From a checkpoint of a small multi-label image tagger.
Training: nadamw at rate 0.0016, 6100 steps, batches of 128.
Data: 155796 training examples, 5.0 epochs.
Rows from block 6 of a small multi-label image tagger, named by matrix and row number. Rows with one number belong to one neuron. Each number is 50 + 15 x the weight over its row's rms, rounded and kept within 0 to 99. All counts start at 0.
After each neuron's rows are labels from the 100 images, of 14976, where the neuron reaches its highest value: "colour at peak" is the nearest of a few named colours to the mean colour under the peak; "top examples" is what is common among them. Only what is clearly more common there than usual is listed. The data: photos of plants, animals and fungi (iNaturalist). In brackets: how many of the 100.
# fc1: MLP up (model.blocks.6.mlp.fc1.weight, 1536x256), inputs 128-255
# fc2: MLP down (model.blocks.6.mlp.fc2.weight, 256x1536, transposed), outputs 128-255

fc1.433:32 64 31 66 38 68 55 57 34 42 43 52 39 70 53 35 64 58 33 24 35 48 51 59 23 70 60 45 43 31 57 33 57 53 52 69 32 39 14 39 63 43 24 42 44 63 62 27 49 52 36 66 49 47 46 50 27 47 38 46 44 60 44 35 54 58 53 48 41 76 36 21 43 53 44 50 63 38 52 35 59 50 35 41 43 73 65 51 64 32 74 52 42 46 69 47 47 55 60 62 35 55 56 45 51 55 50 99 59 53 59 46 63 32 41 34 20 71 50 37 49 69 69 55 57 57 59 44
fc2.433:55 46 36 16 39 55 41 52 75 53 20 52 57 43 31 56 21 44 53 48 33 62 64 58 32 58 39 41 33 15 43 42 22 37 54 47 46 57 63 35 51 59 69 60 79 34 49 64 55 53 53 82 64 52 51 47 46 60 61 50 54 60 34 68 57 15 40 41 44 20 53 40 44 54 41 47 83 60 40 79 44 51 52 41 41 56 48 60 31 53 71 49 69 33 44 68 52 42 65 53 41 53 12 48 44 68 44 56 39 43 80 51 78 53 46 25 59 67 43 41 29 51 44 55 44 54 54 46
colour at peak: brown (77)
top examples: class Insecta (100); phylum Arthropoda (100); order Lepidoptera (84); family: Nymphalidae (71)

fc1.738:53 50 54 71 48 55 43 55 49 26 77 69 44 61 50 53 29 79 48 29 46 55 31 56 50 54 54 62 46 45 32 27 67 53 46 51 39 41 70 61 58 22 34 47 66 31 35 56 28 37 41 48 51 72 56 49 66 64 39 61 37 56 62 26 05 67 57 65 33 47 51 66 60 66 60 59 50 54 60 35 59 61 42 44 64 61 31 42 43 34 73 39 40 35 59 63 72 50 47 26 42 59 63 24 63 57 09 63 48 46 48 62 56 52 25 52 31 33 09 32 40 73 43 68 48 32 58 63
fc2.738:58 26 79 44 56 49 26 41 63 65 79 37 65 47 58 62 59 49 41 70 46 60 51 48 74 49 31 32 73 25 59 55 45 53 67 84 54 52 37 58 17 42 48 70 16 40 56 40 68 45 70 32 63 55 49 68 61 51 80 30 66 29 54 39 33 51 52 55 30 47 81 53 79 40 45 61 51 20 74 64 34 50 59 45 32 64 56 37 44 55 18 50 31 48 80 34 35 51 59 36 59 41 48 35 56 35 63 29 58 48 36 73 31 75 46 51 52 50 50 64 74 59 76 42 62 52 40 41
colour at peak: white (34)
top examples: phylum Chordata (94); class Aves (90); order Passeriformes (53)

fc1.32:48 47 29 42 65 53 57 30 62 54 70 67 71 61 47 41 58 23 54 50 39 39 27 49 64 23 32 60 65 21 46 41 58 56 70 51 52 50 54 56 55 67 34 76 46 59 39 48 52 37 56 71 40 52 59 78 49 43 50 51 41 74 59 54 62 51 51 49 29 30 18 43 73 27 50 70 62 37 75 43 44 62 42 38 35 63 48 36 34 66 64 70 52 46 25 39 61 59 36 21 53 37 42 78 54 39 79 65 70 45 35 29 57 17 56 46 63 27 56 62 78 53 66 50 44 55 33 45
fc2.32:59 60 52 61 57 64 65 34 36 56 65 40 29 68 58 79 72 65 39 72 09 67 42 52 71 41 32 17 31 29 60 52 54 17 45 69 46 44 37 47 52 53 42 46 43 53 58 42 60 80 55 53 21 52 50 42 58 60 70 60 66 58 38 47 26 70 84 35 59 43 58 55 62 61 60 40 64 63 40 48 62 61 51 53 59 67 78 36 22 39 55 49 34 44 64 42 53 45 47 38 39 41 54 68 51 54 68 56 49 40 55 74 60 57 36 59 24 56 24 56 90 42 72 50 38 47 41 45
colour at peak: black (28)
top examples: order Charadriiformes (25)

fc1.659:39 36 46 70 50 41 41 60 40 34 58 58 30 52 41 59 39 48 46 43 52 49 43 25 22 47 32 75 38 64 47 43 49 55 51 63 39 36 52 68 79 26 47 54 65 55 70 47 33 54 64 53 60 46 62 70 79 55 39 39 31 43 77 44 19 52 23 55 63 36 46 46 37 37 55 48 36 54 54 30 66 46 62 30 46 47 56 53 57 23 49 54 22 63 13 79 55 44 68 64 64 46 42 51 62 54 36 37 45 48 70 61 42 60 13 45 61 60 57 41 49 73 35 50 57 41 62 72
fc2.659:49 33 73 49 66 42 23 54 52 53 53 29 51 50 56 55 73 35 63 63 59 63 66 53 78 53 44 53 55 31 41 51 63 69 67 53 22 43 43 57 17 22 43 99 36 34 52 29 70 76 45 34 29 38 56 51 50 77 46 59 64 71 67 71 44 44 46 38 49 40 78 57 68 53 48 48 54 26 61 30 71 58 65 45 25 22 59 32 55 53 26 64 45 52 64 28 23 47 36 41 68 63 57 47 50 69 82 40 35 53 54 35 50 41 45 23 36 55 71 46 66 53 53 40 41 56 48 68
colour at peak: white (61); pink (28)
top examples: class Aves (92); phylum Chordata (92); order Passeriformes (55)

fc1.153:46 33 45 46 39 55 42 26 62 75 73 58 35 60 76 66 39 60 58 50 46 55 44 67 51 65 82 63 52 33 50 34 45 51 53 65 27 35 41 78 61 23 14 39 61 41 43 48 38 29 54 70 35 54 65 45 32 48 40 47 48 51 71 62 65 61 48 51 24 45 42 34 48 71 24 52 66 34 45 40 44 58 74 35 18 68 62 71 46 61 26 51 65 48 81 32 64 69 54 43 42 39 49 52 58 36 41 42 63 46 44 51 54 29 41 35 35 37 42 42 39 59 66 58 38 56 46 55
fc2.153:48 41 65 56 36 77 49 61 45 43 73 53 41 14 44 28 23 55 19 59 75 19 05 30 64 58 70 69 51 50 41 54 70 37 76 66 48 53 47 57 63 39 58 64 41 30 64 54 47 73 54 54 37 41 48 61 38 59 68 45 41 46 47 46 23 55 34 55 71 56 54 76 71 24 42 73 19 69 35 32 34 28 67 56 55 78 36 41 36 21 28 54 11 38 45 53 40 58 51 68 37 74 52 60 30 62 53 62 37 37 58 58 45 76 44 55 52 75 50 48 49 45 47 61 38 35 59 46
colour at peak: white (28)
top examples: phylum Arthropoda (73); class Insecta (71); order Lepidoptera (31)

fc1.157:40 47 52 62 71 44 51 44 44 37 38 64 56 66 52 58 24 41 70 54 46 40 54 26 61 21 44 62 47 52 57 34 60 36 25 37 48 49 55 83 65 68 54 63 42 43 66 50 61 67 38 55 58 54 83 77 54 42 37 66 52 48 71 42 57 28 39 61 56 50 36 43 62 51 63 46 36 46 62 43 41 50 71 67 26 14 37 48 23 52 73 34 57 70 54 78 54 51 45 64 55 46 38 66 59 45 50 47 51 49 55 59 49 47 24 32 59 33 38 41 37 55 30 41 77 44 58 72
fc2.157:38 57 50 51 73 77 46 46 80 69 66 46 37 76 58 58 35 53 74 73 56 60 34 38 75 43 48 36 55 50 55 42 21 29 63 73 45 48 59 67 42 68 56 48 49 31 24 45 39 25 40 39 78 39 46 75 28 47 50 52 76 87 38 56 75 57 70 45 76 30 50 47 49 60 65 43 59 15 70 18 40 40 48 46 63 50 39 41 41 45 35 65 38 42 73 45 71 52 42 51 38 59 21 41 43 53 60 52 66 38 30 57 41 43 59 34 44 39 46 36 30 42 64 32 36 59 32 90
colour at peak: white (42)
top examples: class Aves (83)

fc1.576:46 23 94 49 47 32 39 31 55 56 68 42 35 64 31 49 53 69 59 36 71 57 63 24 73 28 43 43 31 41 45 43 40 59 60 41 34 45 44 39 53 48 71 23 42 37 70 35 38 16 60 37 72 47 64 38 56 69 81 25 54 31 67 43 65 51 59 57 53 42 75 48 28 41 45 18 28 30 69 44 43 76 59 35 68 63 60 52 65 56 46 44 74 42 54 41 26 42 47 56 40 60 81 55 47 49 46 45 33 31 37 61 83 46 50 55 33 53 47 46 52 68 39 40 62 84 55 49
fc2.576:72 59 52 66 58 62 61 72 45 41 57 40 56 77 61 52 62 66 44 52 49 46 24 42 52 27 49 56 63 43 30 31 41 63 72 63 44 48 47 50 45 41 59 70 34 51 29 64 65 58 38 61 38 42 52 60 64 39 41 34 54 57 40 48 59 44 42 37 50 44 35 81 58 64 57 75 63 50 70 52 58 40 55 53 38 69 44 48 40 46 30 44 45 33 49 58 61 68 84 40 57 56 28 50 33 41 50 62 35 56 47 16 26 26 40 39 33 44 57 29 42 10 64 44 69 54 31 25
colour at peak: grey (76)
top examples: class Aves (87); order Anseriformes (32); family: Anatidae (32)

fc1.586:34 15 42 36 33 35 62 56 26 42 60 52 44 72 45 56 56 33 53 43 45 38 48 65 61 64 50 55 57 31 54 39 46 66 60 46 53 59 64 41 46 58 69 37 59 45 73 97 51 18 47 50 68 42 40 59 64 47 44 39 41 47 57 51 49 48 45 63 64 63 44 56 24 30 72 56 70 32 51 28 48 44 54 57 80 44 33 44 49 40 85 44 54 43 50 58 61 37 48 55 57 34 58 68 60 56 49 57 48 41 26 52 56 45 41 62 33 32 37 32 51 55 45 56 46 51 63 35
fc2.586:56 35 63 52 45 74 51 49 42 57 39 64 36 46 61 46 28 89 72 57 45 44 57 49 56 44 43 54 56 30 48 51 19 62 50 23 39 59 65 60 48 51 47 35 57 23 33 42 50 42 62 40 43 51 23 64 69 46 35 31 47 26 49 28 38 68 38 49 50 15 69 48 77 15 53 43 37 56 52 45 58 49 34 35 46 64 49 86 68 19 73 54 44 39 65 63 77 65 62 36 50 41 20 49 65 72 43 42 59 29 54 67 40 65 52 45 62 54 57 30 40 54 64 49 76 67 40 19
colour at peak: pink (27)
top examples: class Aves (88)

fc1.537:71 54 58 49 33 19 63 77 29 47 41 62 52 35 78 35 55 46 46 38 28 42 64 74 19 49 69 54 75 46 77 40 18 53 51 55 60 61 85 43 37 58 50 46 63 40 63 55 78 42 57 77 33 54 00 32 68 36 43 32 44 52 79 46 40 57 44 36 36 34 37 54 46 58 57 62 66 73 40 57 31 16 51 36 56 46 43 65 36 24 68 46 44 56 61 48 37 49 45 40 43 50 58 52 41 77 57 57 51 53 61 42 51 51 39 43 49 39 43 31 49 48 92 63 72 45 45 51
fc2.537:38 55 54 40 30 82 15 45 50 43 58 56 50 25 46 45 37 55 70 48 54 34 81 43 54 26 63 64 83 34 25 46 26 52 41 17 42 58 66 51 65 61 66 56 56 37 53 57 43 13 57 50 57 67 45 40 48 50 68 58 52 52 67 54 44 52 46 45 60 40 43 38 35 41 66 34 32 31 67 56 50 76 55 47 66 70 58 71 53 63 36 43 52 38 56 66 39 74 46 50 54 57 68 61 61 87 38 42 37 39 79 50 49 43 52 63 61 69 55 61 47 66 25 34 46 66 44 30
colour at peak: green (41)
top examples: kingdom Plantae (43); phylum Tracheophyta (43); class Magnoliopsida (39)

fc1.248:46 53 31 69 61 58 33 51 64 37 60 47 70 37 58 37 46 89 61 39 51 54 65 56 54 36 79 49 57 33 49 37 47 46 57 64 51 40 73 42 35 54 55 48 60 36 41 46 65 56 25 66 38 58 26 37 44 55 50 84 34 60 37 38 37 55 47 45 36 53 32 54 36 68 74 67 45 80 48 42 31 54 52 55 41 33 67 41 56 60 38 23 44 43 31 36 36 54 56 25 67 32 49 42 42 43 36 89 43 71 62 45 60 28 46 64 40 46 53 37 61 64 42 53 74 27 74 67
fc2.248:37 47 58 50 76 44 30 38 58 56 70 48 40 49 53 59 50 60 59 78 50 59 62 47 65 22 57 43 45 63 22 47 46 55 50 53 63 43 56 44 28 42 27 50 31 38 22 20 27 59 39 46 38 73 53 31 51 67 49 59 46 43 68 58 71 43 37 59 55 29 63 63 36 76 58 52 43 69 46 47 56 52 43 56 29 38 53 52 41 50 23 42 67 42 48 47 57 50 56 41 54 36 35 34 55 17 87 55 46 34 89 73 25 39 59 50 34 62 48 70 63 59 49 19 41 56 71 74
colour at peak: brown (57)
top examples: phylum Chordata (92)

fc1.3:54 78 37 73 56 54 35 55 46 25 36 44 49 55 57 21 42 54 65 32 29 63 45 54 36 37 72 74 57 36 63 32 14 57 51 60 41 48 79 27 54 58 46 51 73 67 78 64 55 41 41 78 49 33 41 39 42 42 41 68 23 58 53 34 51 37 40 35 42 43 26 29 34 38 54 49 43 74 55 63 49 61 51 28 35 40 61 77 79 37 45 38 61 36 51 45 48 80 52 71 58 39 63 67 31 49 55 60 47 57 59 34 41 41 52 50 62 53 48 44 46 42 57 60 68 46 45 45
fc2.3:70 37 41 56 52 70 53 35 42 45 42 38 44 35 61 21 42 73 54 51 76 40 49 72 38 41 40 55 32 49 30 50 57 72 70 29 56 49 37 47 47 47 56 58 26 55 56 36 37 64 63 46 35 57 83 36 45 52 38 42 64 45 58 57 51 58 27 30 67 40 56 54 61 71 48 27 32 34 71 49 55 57 39 39 30 40 48 87 79 40 49 47 79 40 37 48 29 66 59 24 46 79 49 30 72 62 49 25 48 47 83 39 53 47 63 34 59 69 60 11 48 48 59 34 72 43 48 34
colour at peak: green (31)
top examples: kingdom Plantae (62); phylum Tracheophyta (62); class Magnoliopsida (57)

fc1.752:32 49 29 46 47 41 82 57 28 31 35 42 40 63 69 66 35 67 46 58 08 94 48 66 18 28 49 32 61 31 47 57 57 48 25 55 53 42 47 47 57 27 66 48 45 59 64 35 55 41 55 53 61 58 83 74 14 54 17 53 66 49 17 31 33 53 58 58 23 53 55 69 61 45 39 24 70 50 45 42 00 57 63 42 50 43 54 47 61 55 53 42 51 32 53 38 68 51 78 54 55 83 52 53 03 47 39 57 42 60 48 39 56 34 59 37 33 38 44 62 36 68 49 40 68 68 61 58
fc2.752:41 32 41 61 61 74 47 74 60 40 69 48 63 56 63 37 41 81 49 28 85 21 48 52 70 73 51 66 69 66 56 58 40 34 43 62 25 55 62 58 27 35 63 55 44 30 46 47 77 58 32 61 29 38 47 51 64 49 25 29 64 63 28 34 17 39 54 44 81 72 38 79 61 31 69 26 60 23 40 30 42 43 73 70 81 48 23 67 42 28 45 42 53 48 57 54 32 70 44 49 31 42 53 47 52 89 26 55 49 29 59 52 58 72 64 35 43 48 65 27 59 48 42 52 29 31 51 70
colour at peak: green (25)
top examples: phylum Tracheophyta (35); kingdom Plantae (35); order Odonata (32); class Magnoliopsida (29)

fc1.449:38 46 31 32 40 33 33 58 67 27 62 42 50 35 46 43 48 43 36 38 52 39 63 33 22 22 50 43 80 26 63 31 43 72 78 85 52 59 74 27 50 47 75 73 37 47 64 51 72 42 43 55 71 53 66 55 65 37 44 58 07 70 28 54 43 17 42 63 47 38 17 19 37 34 26 42 36 76 49 40 24 47 54 40 47 62 63 53 33 63 63 62 36 24 33 45 64 66 53 15 13 52 40 63 25 40 58 51 49 72 63 53 51 41 46 31 54 39 62 53 49 44 55 57 57 51 36 69
fc2.449:60 62 54 63 54 53 93 44 30 52 45 32 53 59 45 32 66 53 62 51 38 28 43 67 54 32 51 47 59 52 64 48 37 34 07 36 78 39 56 41 51 44 48 57 79 20 63 46 51 24 62 47 45 42 39 36 68 54 51 55 47 38 59 31 44 69 41 28 26 71 74 70 37 21 73 40 21 48 93 38 41 80 40 70 48 51 52 75 59 52 37 27 56 75 61 63 48 78 36 61 69 30 70 78 52 41 58 52 78 53 59 44 47 63 41 88 29 16 52 33 54 37 47 69 47 53 50 41
colour at peak: brown (66)
top examples: phylum Chordata (93)

fc1.441:51 46 55 76 56 52 55 49 29 56 37 49 53 62 77 35 57 57 51 36 48 49 49 81 63 21 59 61 59 30 49 27 58 57 32 37 60 59 53 55 32 50 40 64 41 35 82 51 49 42 60 51 41 34 53 31 84 69 45 64 32 42 41 57 57 55 65 44 33 50 39 45 19 56 56 59 78 46 61 41 77 64 79 34 42 21 48 85 72 35 55 30 60 40 59 39 56 68 39 16 61 23 56 43 55 43 44 43 71 45 35 40 20 37 45 45 46 25 59 55 76 55 64 49 67 59 42 58
fc2.441:50 41 53 62 36 49 62 41 54 58 34 63 51 41 73 43 65 59 59 50 64 18 66 33 26 65 31 49 55 20 64 64 52 33 49 60 54 68 28 71 77 70 60 54 62 66 64 69 51 68 50 53 54 43 64 59 48 52 74 31 52 58 46 80 48 80 36 55 18 45 53 06 44 65 34 46 49 17 56 31 45 64 51 49 59 60 46 21 50 50 65 54 54 28 40 42 32 12 38 55 43 55 56 56 68 63 40 24 48 58 24 59 66 30 62 58 27 66 46 66 49 57 57 46 27 51 51 49
colour at peak: pink (30)
top examples: phylum Arthropoda (92); class Insecta (90); order Lepidoptera (48)

fc1.12:40 50 44 53 62 50 36 55 25 59 63 83 47 69 44 57 42 48 36 39 46 24 56 56 54 60 58 42 66 21 39 28 45 51 41 51 47 41 59 73 55 54 55 40 69 58 50 60 38 31 42 67 62 60 56 25 43 40 46 41 51 37 43 21 53 50 15 59 35 72 33 53 54 43 76 55 46 55 49 31 44 76 64 52 57 34 35 51 65 33 54 36 60 52 64 40 76 33 56 37 61 27 56 33 20 59 26 69 58 47 70 50 70 37 40 56 33 22 33 58 45 72 31 64 56 48 63 47
fc2.12:48 48 51 43 58 48 33 42 85 73 56 57 45 54 26 49 19 77 83 54 35 07 52 50 54 48 69 49 51 10 74 47 70 50 47 66 44 58 44 61 34 60 73 41 23 47 34 71 53 47 36 45 50 52 36 56 61 42 78 49 41 22 22 41 27 67 40 54 35 23 90 38 46 21 49 48 45 29 62 58 30 40 39 30 45 42 46 39 51 57 63 60 34 36 61 64 67 39 56 55 56 52 56 25 53 40 53 49 37 24 65 83 35 49 81 69 39 60 44 67 86 38 48 72 45 62 54 45
colour at peak: white (35)
top examples: phylum Chordata (99); class Aves (98); order Passeriformes (74)

fc1.44:55 64 71 60 80 27 34 55 56 74 39 39 53 43 43 41 37 32 45 51 58 58 62 54 63 27 48 46 59 38 64 29 62 72 51 61 44 28 55 67 37 37 52 64 40 57 58 51 49 39 44 75 65 48 61 36 36 61 29 59 35 48 42 38 40 30 19 66 37 27 37 76 50 45 72 51 38 61 79 43 25 71 59 11 46 40 75 54 46 37 60 42 35 34 75 35 48 57 17 44 56 55 53 53 07 45 53 48 49 29 59 64 57 56 32 58 46 20 40 43 75 45 63 46 69 38 63 31
fc2.44:59 58 64 71 58 33 79 70 46 63 53 33 45 40 36 34 73 26 58 79 32 35 29 49 43 49 59 52 42 49 48 26 49 43 43 17 56 58 46 35 34 38 62 58 42 20 50 90 39 65 60 40 49 72 73 59 85 27 61 60 52 45 45 44 27 56 62 48 54 52 27 62 60 54 34 87 74 62 26 65 57 50 43 52 77 70 56 67 45 69 37 53 42 43 49 42 70 62 49 26 55 15 69 74 61 33 55 61 73 67 49 31 19 50 49 32 54 72 43 40 65 23 53 43 55 41 42 59
colour at peak: black (25)
top examples: phylum Arthropoda (75); class Insecta (69)

fc1.681:56 30 71 33 46 36 55 52 58 65 61 88 68 62 37 42 48 39 69 42 20 11 57 52 32 41 47 66 46 30 49 44 39 44 38 43 40 50 58 59 52 51 51 44 64 55 68 60 50 18 72 70 55 40 75 42 47 38 53 62 74 51 71 14 58 21 36 69 25 63 59 56 39 27 55 53 40 24 66 44 49 55 55 46 48 41 67 41 39 60 94 61 46 61 65 57 39 57 15 52 50 51 56 37 29 42 40 38 49 53 62 37 43 22 31 56 58 42 76 47 81 52 52 55 45 80 47 36
fc2.681:52 56 28 49 52 69 46 43 58 39 42 59 49 32 53 55 39 22 30 48 71 15 24 34 54 49 65 43 66 73 53 52 28 51 73 39 39 70 51 26 46 67 58 77 23 30 24 62 37 42 68 57 64 42 73 58 45 51 76 60 30 45 48 61 61 62 47 66 47 51 06 47 44 66 55 42 39 49 75 58 34 53 30 64 72 68 54 57 64 70 47 73 56 51 51 58 64 70 38 41 47 56 53 35 44 43 79 56 62 21 63 62 44 62 37 60 71 62 62 22 48 50 57 04 65 60 36 55
colour at peak: green (29)
top examples: phylum Arthropoda (68); class Insecta (62)

fc1.255:47 63 32 65 35 45 43 52 29 43 61 65 53 75 49 45 66 44 71 28 68 55 45 51 46 61 66 59 45 32 54 35 48 71 04 56 39 35 60 62 77 72 33 19 44 71 53 41 53 28 57 48 60 53 45 59 80 49 41 55 23 31 33 36 47 28 58 82 30 38 56 52 55 33 83 55 25 63 71 43 46 72 53 51 38 40 28 34 93 43 55 45 37 47 38 53 55 69 37 30 59 27 42 44 49 56 43 76 87 60 52 66 48 60 43 58 49 48 52 27 50 75 54 71 68 47 72 59
fc2.255:41 19 42 32 64 56 14 64 40 40 51 64 39 13 62 32 45 66 49 52 50 06 56 38 68 72 52 48 61 38 40 34 39 43 42 58 17 61 63 51 33 38 67 26 24 28 41 45 45 40 51 37 35 58 67 62 68 71 63 49 61 71 53 47 44 48 35 67 62 45 45 43 47 42 41 64 37 30 54 72 73 44 46 44 33 60 63 52 23 38 62 51 40 45 40 43 65 41 86 42 85 49 43 58 70 70 27 36 22 61 44 52 65 46 42 31 40 55 79 73 75 64 55 65 63 53 49 53
colour at peak: pink (38)
top examples: class Aves (88)

fc1.234:67 26 63 43 36 88 50 46 34 43 50 48 46 65 52 44 37 78 84 44 32 42 44 59 59 32 59 56 43 32 47 34 35 56 76 68 33 55 45 32 65 71 60 71 79 49 56 42 59 47 48 42 47 65 43 54 59 85 54 56 33 47 55 43 72 67 48 12 35 44 61 56 43 53 48 44 36 34 60 71 52 64 45 28 51 67 54 56 40 28 21 23 35 59 58 36 57 66 40 41 60 33 49 47 53 78 60 64 54 62 41 44 52 22 48 41 42 52 21 23 56 32 50 56 41 70 41 62
fc2.234:40 42 35 22 46 36 58 25 69 44 40 72 61 57 55 64 47 33 60 40 28 60 70 76 26 44 25 48 54 31 66 59 31 64 27 61 46 54 73 62 76 64 45 40 51 62 55 84 42 65 43 88 62 42 26 51 62 36 65 23 37 34 50 50 47 52 50 49 42 40 59 31 43 61 44 80 72 56 54 80 54 63 35 31 54 49 68 25 35 53 77 71 43 51 52 42 64 44 37 44 61 29 49 62 52 41 40 49 41 56 28 35 60 21 32 51 54 33 49 71 69 43 33 51 48 49 42 34
colour at peak: brown (53)
top examples: class Insecta (77); phylum Arthropoda (77); order Lepidoptera (69); family: Nymphalidae (28)

fc1.757:25 41 49 50 53 53 29 51 33 75 46 56 52 60 46 27 75 58 43 43 35 42 49 75 88 75 38 58 65 49 51 31 57 25 48 75 26 41 49 44 71 55 34 46 61 74 77 44 50 45 57 83 55 45 37 49 50 81 37 63 17 39 68 41 72 40 48 65 36 56 45 41 42 30 34 52 35 42 60 50 51 34 55 58 44 48 67 68 36 48 65 53 42 68 53 44 46 41 41 69 62 33 57 40 44 54 56 73 48 53 50 49 60 28 52 54 26 69 34 51 62 65 49 52 51 53 54 42
fc2.757:82 56 46 29 38 59 27 65 56 64 24 49 50 65 51 48 53 32 61 45 75 41 37 71 62 44 32 33 54 51 52 48 13 47 54 23 28 71 70 42 53 45 75 45 47 40 50 72 31 30 62 67 71 51 45 49 51 35 64 36 74 33 39 38 63 37 35 39 33 35 58 39 69 58 43 40 61 31 44 43 62 66 55 48 68 82 43 73 36 44 78 54 86 46 77 47 51 38 33 50 30 41 32 51 52 87 40 75 58 51 60 56 59 58 53 28 44 70 54 44 55 41 51 47 50 52 28 65
colour at peak: black (26)
top examples: class Insecta (74); phylum Arthropoda (74); order Lepidoptera (33)

fc1.289:52 57 25 34 31 25 62 70 51 22 59 82 35 62 47 45 70 36 36 41 66 53 43 71 25 55 58 50 41 37 68 39 48 57 39 67 59 42 55 62 69 44 40 40 41 64 53 30 67 44 62 53 57 27 45 65 37 53 67 36 59 55 28 35 70 34 43 73 37 49 30 39 21 31 48 50 58 51 89 46 30 49 55 47 40 46 47 45 65 47 57 54 48 49 39 64 42 67 53 62 43 70 47 50 45 45 31 68 42 58 32 41 65 17 49 46 63 41 28 42 26 57 54 56 63 69 78 61
fc2.289:64 31 44 42 58 79 43 43 54 62 63 46 54 29 52 42 13 31 44 39 58 27 51 61 55 27 59 47 78 69 71 28 53 47 47 30 74 62 61 48 60 27 92 48 56 18 63 60 41 15 44 59 37 52 67 32 37 64 67 44 69 60 51 15 38 37 41 35 91 75 63 27 58 53 43 43 26 48 43 51 57 65 64 52 36 47 49 64 48 32 52 31 51 61 53 62 45 76 49 66 60 65 36 39 47 43 41 41 34 66 61 68 60 69 53 72 83 70 37 55 41 55 60 56 39 36 62 39
colour at peak: grey (86)
top examples: phylum Chordata (94); class Aves (89); order Accipitriformes (31); family: Accipitridae (26)

fc1.66:30 57 56 51 91 77 38 47 70 51 53 43 36 52 38 45 49 74 56 61 38 52 54 50 43 71 69 46 46 29 43 33 36 45 46 96 39 50 37 60 57 55 34 30 56 58 78 39 51 53 45 61 60 59 57 79 16 61 45 59 40 63 30 54 68 23 18 28 44 28 33 39 28 68 55 76 28 48 70 34 25 83 54 41 21 64 51 67 40 36 53 41 35 23 40 38 74 79 46 51 42 61 36 36 18 39 50 65 38 62 60 48 48 30 50 54 30 48 39 36 60 50 55 72 63 22 79 67
fc2.66:33 53 49 37 65 66 69 47 31 76 47 49 66 48 28 34 64 42 40 48 54 60 51 45 49 39 55 42 52 77 47 36 37 60 53 21 49 49 54 56 65 37 64 44 31 32 39 45 36 02 41 46 82 42 59 62 56 58 65 34 56 75 38 67 73 48 62 63 48 83 56 29 21 41 36 44 26 46 36 41 71 29 57 64 47 68 60 24 64 41 53 55 55 57 49 52 45 71 46 68 72 56 36 63 63 31 45 66 44 75 27 47 47 42 41 53 58 47 54 49 62 37 33 73 30 58 66 13
colour at peak: black (33)
top examples: phylum Arthropoda (61); class Insecta (59); order Lepidoptera (32)

fc1.594:27 48 58 42 45 32 56 64 47 76 78 54 86 55 67 61 38 52 73 36 37 32 37 60 44 80 36 48 53 40 52 48 54 24 25 54 50 57 71 54 45 39 60 31 56 67 52 50 36 65 60 67 43 49 47 59 17 34 23 60 58 74 44 45 67 54 39 09 47 51 69 53 56 51 28 41 21 48 58 34 20 66 46 52 47 83 61 61 44 64 50 64 41 69 68 34 58 41 59 62 75 31 45 47 24 39 32 46 41 56 19 48 38 51 17 91 05 34 48 54 72 68 36 53 41 48 52 55
fc2.594:56 67 18 53 35 72 70 61 55 43 43 39 65 64 47 45 66 33 20 51 55 69 41 34 16 87 36 41 32 59 54 39 45 55 63 73 46 22 61 63 63 72 54 67 51 51 32 53 44 74 43 70 48 33 51 65 65 59 62 53 20 44 32 54 53 36 49 65 39 74 40 24 54 57 23 34 53 76 45 76 58 31 45 43 81 61 34 18 22 42 53 54 35 38 54 69 59 47 49 50 04 81 53 48 49 61 38 67 45 56 67 59 66 57 36 47 39 42 45 47 66 60 44 51 35 52 51 42
colour at peak: black (29); white (25)
top examples: order Lepidoptera (37)